Weights of a small text-conditioned image diffusion model.
Model: text encoder norm layernorm, activation silu.
Training: adamw at rate 0.0018, 9900 steps, batches of 128.
Data: trained on regions of photos with short descriptions (Visual Genome), 101725 training examples, 12.5 epochs.
Rows from block 7 of the denoiser, named by matrix and row number. Rows with one number belong to one channel. Each number is 128 + 24 x the weight over its row's rms, rounded and kept within 0 to 255. All counts start at 0. Numbers have three digits each. After the name is the row's rms in percent of the matrix's.
# convs0: first 3x3 conv (model.decb.0.0.convs.0.weight, 48x96x3x3), inputs 36-39, a 3x3 kernel for each
# convs1: second 3x3 conv (model.decb.0.0.convs.1.weight, 48x48x3x3, transposed), outputs 36-39, a 3x3 kernel for each
convs0.0 097:119129118123123121125140140139138147137137178107101116120128126121126122130122114143120133109093116132127144
convs1.0 102:133130106149155112112172134115103135127137108140147125113130115160179113105142140121086111181137126150147126
convs0.1 089:159139138131111117164119141110127158092122152102107122122135117130124125109109125141108133163123153148126153
convs1.1 086:146106137154140117126157113122126148130131130126142136097101116118123120128142110106116131143113134180244159
convs0.2 115:140126118131127130142150142134125143138130141142124134107116128108101121098089095157162134149158137145160135
convs1.2 099:139109095126094124122110133150161161128144145129133149145116160150129159126132151101126131139099110124131117
convs0.3 108:145130190098032117150062119137115100129110107132117109122126105153160124123128113148117153143102129147106132
convs1.3 111:147098149107099143160160160123177118120125147100081124127187118120209153127122134156136144141065132147117141
convs0.4 101:119116106120127111108109111157142150146125136157134140124120125120116136146124140133117139115091110122116135
convs1.4 095:147171118118139114125128137161177060129156100106150116149138118150081106131084126136100114138119127129115137
convs0.5 106:156150141154144124144145156141141163141170182131151164117116111128141117135131117138133123097114114129133141
convs1.5 101:138136140157150129154151123085133111122193051101150119138134136156192164145147139159135113179170079166146126
convs0.6 095:139146139133152138119135169111134129129140128135157118123135137132131128123125131139148148113111133134128127
convs1.6 110:131137131117155154106109123138137082130143071109137149124152150114134138149156137112101113132122125139127126
convs0.7 082:087109140116160160128134121147133119129126113112103103121110110098100115112110120141118122157137154142136147
convs1.7 102:135129146151128146143120141149137164115137149094136134113128105140143127112132122126088137143102155140128134
convs0.8 083:109112122104098112113123124133130136144133130160150146140135119128133120150145137127126132103114119118113111
convs1.8 095:152118140133117147122131129183138138165121143119125176127125141128129121134133148105131121148138124139141149
convs0.9 102:112109115123160170125144140140111105131132128127135131142119139140096118138113138128100127118113111140119136
convs1.9 093:141132121169177124144129127151169163159181168170152160122123107122108105127119128148160126149152121162135137
convs0.10 091:100102095130133110127122116116105119082074083106091112103097082101095102108099096150142153122129130150145156
convs1.10 083:123132132133132122116145142130134165133105159166158194104089103100118115128120097151137143115119118115085107
convs0.11 098:146142152145139148153138146130135133134134141136149133113119121127129127117132130123129136106109124120124119
convs1.11 104:118113129076067079098085089136151146108129165157119135135135139113118143143138140104134126134173179135156129
convs0.12 121:083094084097107108108110107138130167122119145162159172096104103108111093099102092136115131113116121142121137
convs1.12 083:169146138157119120168129130155129159143114157141145148124118113117124108139113121159128165143101123124094169
convs0.13 106:157143131129121118157120126138146110145142135119134122133141141134143131131130142131152151066097109108123148
convs1.13 109:132128106148116045141135131123123134136138089125150120113132156105114186130133132128130125144160093124140118
convs0.14 099:122125095152144130123134135151146131167153153133138133127109119111102113116106083118091114080058068124092114
convs1.14 100:132112120150140111149139128132097123166120117143167156098145124160119109130084123146161142144119137088088138
convs0.15 092:084083110125113111129127131138123112147143132136132137131109106109113130125118115157145158142102135135120146
convs1.15 118:141167116117170136121125108134154119126163098119127139129153153153161154147142101125117090087109131130156108
convs0.16 095:143147135145162129139142128155152139148142148099135122111115121123128113126117122132153138117144136131164144
convs1.16 112:138145146085118102111116126122142160064134084110126118128134132131138182131129136150131132194148196151151137
convs0.17 106:140143153133110114138118127103114102112110106097123118114142128127127145120117130145109147140099139122079126
convs1.17 114:138086100150165115152163123101080113114082127120097117140192136127139119112117108147108096153139111129147131
convs0.18 111:122136123115131149127123126112113138102088111111120120128134134142126126142148147134119129119113127132128132
convs1.18 106:131166136099144147085113128075117125080147099105104140109115138100123131125127136118105096160145109140132119
convs0.19 107:141099128095061061092061075137131143138138139136120128139144133140161154147152139155142157147158146152153150
convs1.19 080:164110133125098106140088134127140144112131168099105139116141112128114107101109110169166140158126141165147157
convs0.20 099:137114107107108086094112102103093103108106106129104094121137130117134131125118117110100125114101109122094110
convs1.20 088:142137134126111129126138141116134159145101114135152168108125117117104094115125121118168132173130103127111120
convs0.21 093:133114083125114112106093093114123115125128107117122115147127138139123122129117133123110112122120110123117116
convs1.21 106:123140127120117145155140135140120161084123152139209128106130134119105131145111128116135119119131114124108152
convs0.22 094:127128156096096124115093128147138122149166130126140111134135130121124138126119131144139141141107125139119137
convs1.22 083:111103146143096138138144116129128150135140148127153123128121119132119129135115115131156141163125142159141136
convs0.23 094:140156133124148118133149134161142160151144150155153143137125131126118134140116129129115133112088102115104136
convs1.23 099:106115142075112142112114111121091142099109135131113118146147142154155139117141134108131110129131149103099105
convs0.24 104:123104103106101098106079096083084104102097118133139139135130119127118126124132130117121123092080103127097113
convs1.24 105:112108115109103150122128132096142147111144172076081094142138144136114123137103131122128157110097136132110155
convs0.25 097:101098092083084070104100090143152143117120123115132133116129130126131127109115127128133115132124123119134119
convs1.25 101:091123138119147129102106102107097131137160138104201165103138121140103110112108111108086118148118125130155141
convs0.26 094:173145143164125119144128141132132134114125130162162149128140121141145125151155139133124104129115115124119124
convs1.26 094:122136133131129150139088101123138137123134158128100138139151134073091115124103144153151143117116130158166171
convs0.27 098:143123141131146158099123159102133095110123108106133125128122130096087112105096107141125116138102104143115123
convs1.27 094:133115120102114122075121147151114125107135117087159170127109112095104113099134124139118107142132140115117098
convs0.28 095:141149156140151158129164157140109112140110117166142136143123139125133147115113134136134138121116137128114151
convs1.28 101:110127133125120160128128143147126102143075126149134125116101120115087098132095105150136152097081174114095161
convs0.29 116:150123136124092110091068107119117127098109103133133131118148128115141131105124112135127132140125155127127142
convs1.29 089:148154134138090128127118132112170115120113099121091131145158146116096143092094108159213138111153115105101111
convs0.30 098:131120120114124123082093106133118141121099125126128134139154129127137120118145121114087114109086117134106123
convs1.30 108:131100134117102131116137149119160120105129063128147131131131140164158134133117132146164131142146118109072138
convs0.31 099:110142136126125082125114088126123131134125123160143142133116110130110115121103105152129132126098125117110131
convs1.31 122:166170139155099104131077131111171110118146108132095147138119135154163135138134142102150145155151098113078101
convs0.32 110:138117129131120142128135133134130119124128136137136129124137130133135143145146156127120121124106125134103120
convs1.32 095:111144142137151122109102133157165138131146137145124111120127130109146151100136134143140127100126097150124123
convs0.33 088:135129132121125140122126152132129132106139155118112140119137140116102130119111136131142128136128115134144145
convs1.33 118:128128119127138116131117107121130137166134116161132099128125110155143115156126130143144125105118173116151155
convs0.34 096:133113122120110115121104106143147128119143161095124152105123099114133111108110099135128140132106107152137138
convs1.34 085:140121133135100090161150106108142101140161112102085083122133125144160101117139113146134108151127120129134116
convs0.35 112:132128135113115134108113127112128127138148129139147128108120122130120119113120113130128127135108115141125139
convs1.35 103:117104121135122128149135118125121128151152151137165126131077124116124101122095135145096124125121136130135156
convs0.36 090:132166127148131130112134157117110125103101123127098109103091109114135102132108089131096103142109101137120118
convs1.36 119:150106141143069132148137169098113084087142118050116109154127102149134102128132108152154140098106123139150117
convs0.37 095:122125129145147151130126126146140147074066109115080120127132115132125113131136110125126125117110115142121128
convs1.37 090:149112143122110104131113140144152155164169146137142161141116114103128121120100121095121135118121088124117123
convs0.38 121:108117141120117123152143142139127091133139114093119116128133110111120109105098115142139142141149134137149135
convs1.38 082:139151139118126154123103124170178129108143177151126115140176169125149159137104141137134096149184166129145124
convs0.39 085:143137155147130147165161181145162162151148142159149143122126113121146118105119112154138136153122143115093128
convs1.39 108:122171136117129150123077120112170120127127165141129131145152120114157129119128151114113103116163121122117120
convs0.40 109:130129123117124105152136137115106117108109118100090094140141132123121120125126130136099131112101124127102122
convs1.40 089:140150131151180138139131125101110150112134133142134111098089110106117136110129128088061092154170115163180129
convs0.41 092:153135125139140116112119122113134117106138143108120140153146139139144148154147161115098118113092110130098139
convs1.41 094:139136143103077120111062073104199130124117110143091102125114100119114099124110110155160114132117138122081092
convs0.42 090:130130131107111095115113103133120126121118123120121129106133120128143119113131126126104117132112133136109120
convs1.42 119:122103137127115105131107118138137142165166157144131157117078120105100114118112122098088136089108128113154115
convs0.43 089:130157154157154144140160146124140134123134151133152167116119130096100099096098113127122142124118141136127137
convs1.43 095:136138128141135126171149135152172146115135128146135133129082109094085087109112093154168150158165170156146141
convs0.44 125:139127093137106105126112116105118112137134108131111104105120109103117085103095069138135137141148150120129130
convs1.44 077:128125128151133100134098129130130152128098147114084107107100109114091122125109116086151138076168125118147121
convs0.45 090:181168162156160145179163174139145137143149139126141140133135139140142147138138131114113113108102108117107102
convs1.45 093:184129107152154111115121136095136112142125144079139116136148140108135126107139161113146189086100119107128141
convs0.46 100:139149161146150145139145149169159164167175161153161147108111109123124128122114120124109127119099096137132131
convs1.46 104:131139138090123129116131154145119128098112183144103129111113136094071156110100144107137141056117176104148176
convs0.47 099:110099121096039087115101141124144113132132116146140126124114118146151136145134124128125119110095106139112130
convs1.47 108:140142147106066154146116127118120139156135167130126116129178157180196163140156148095127077054086088105093113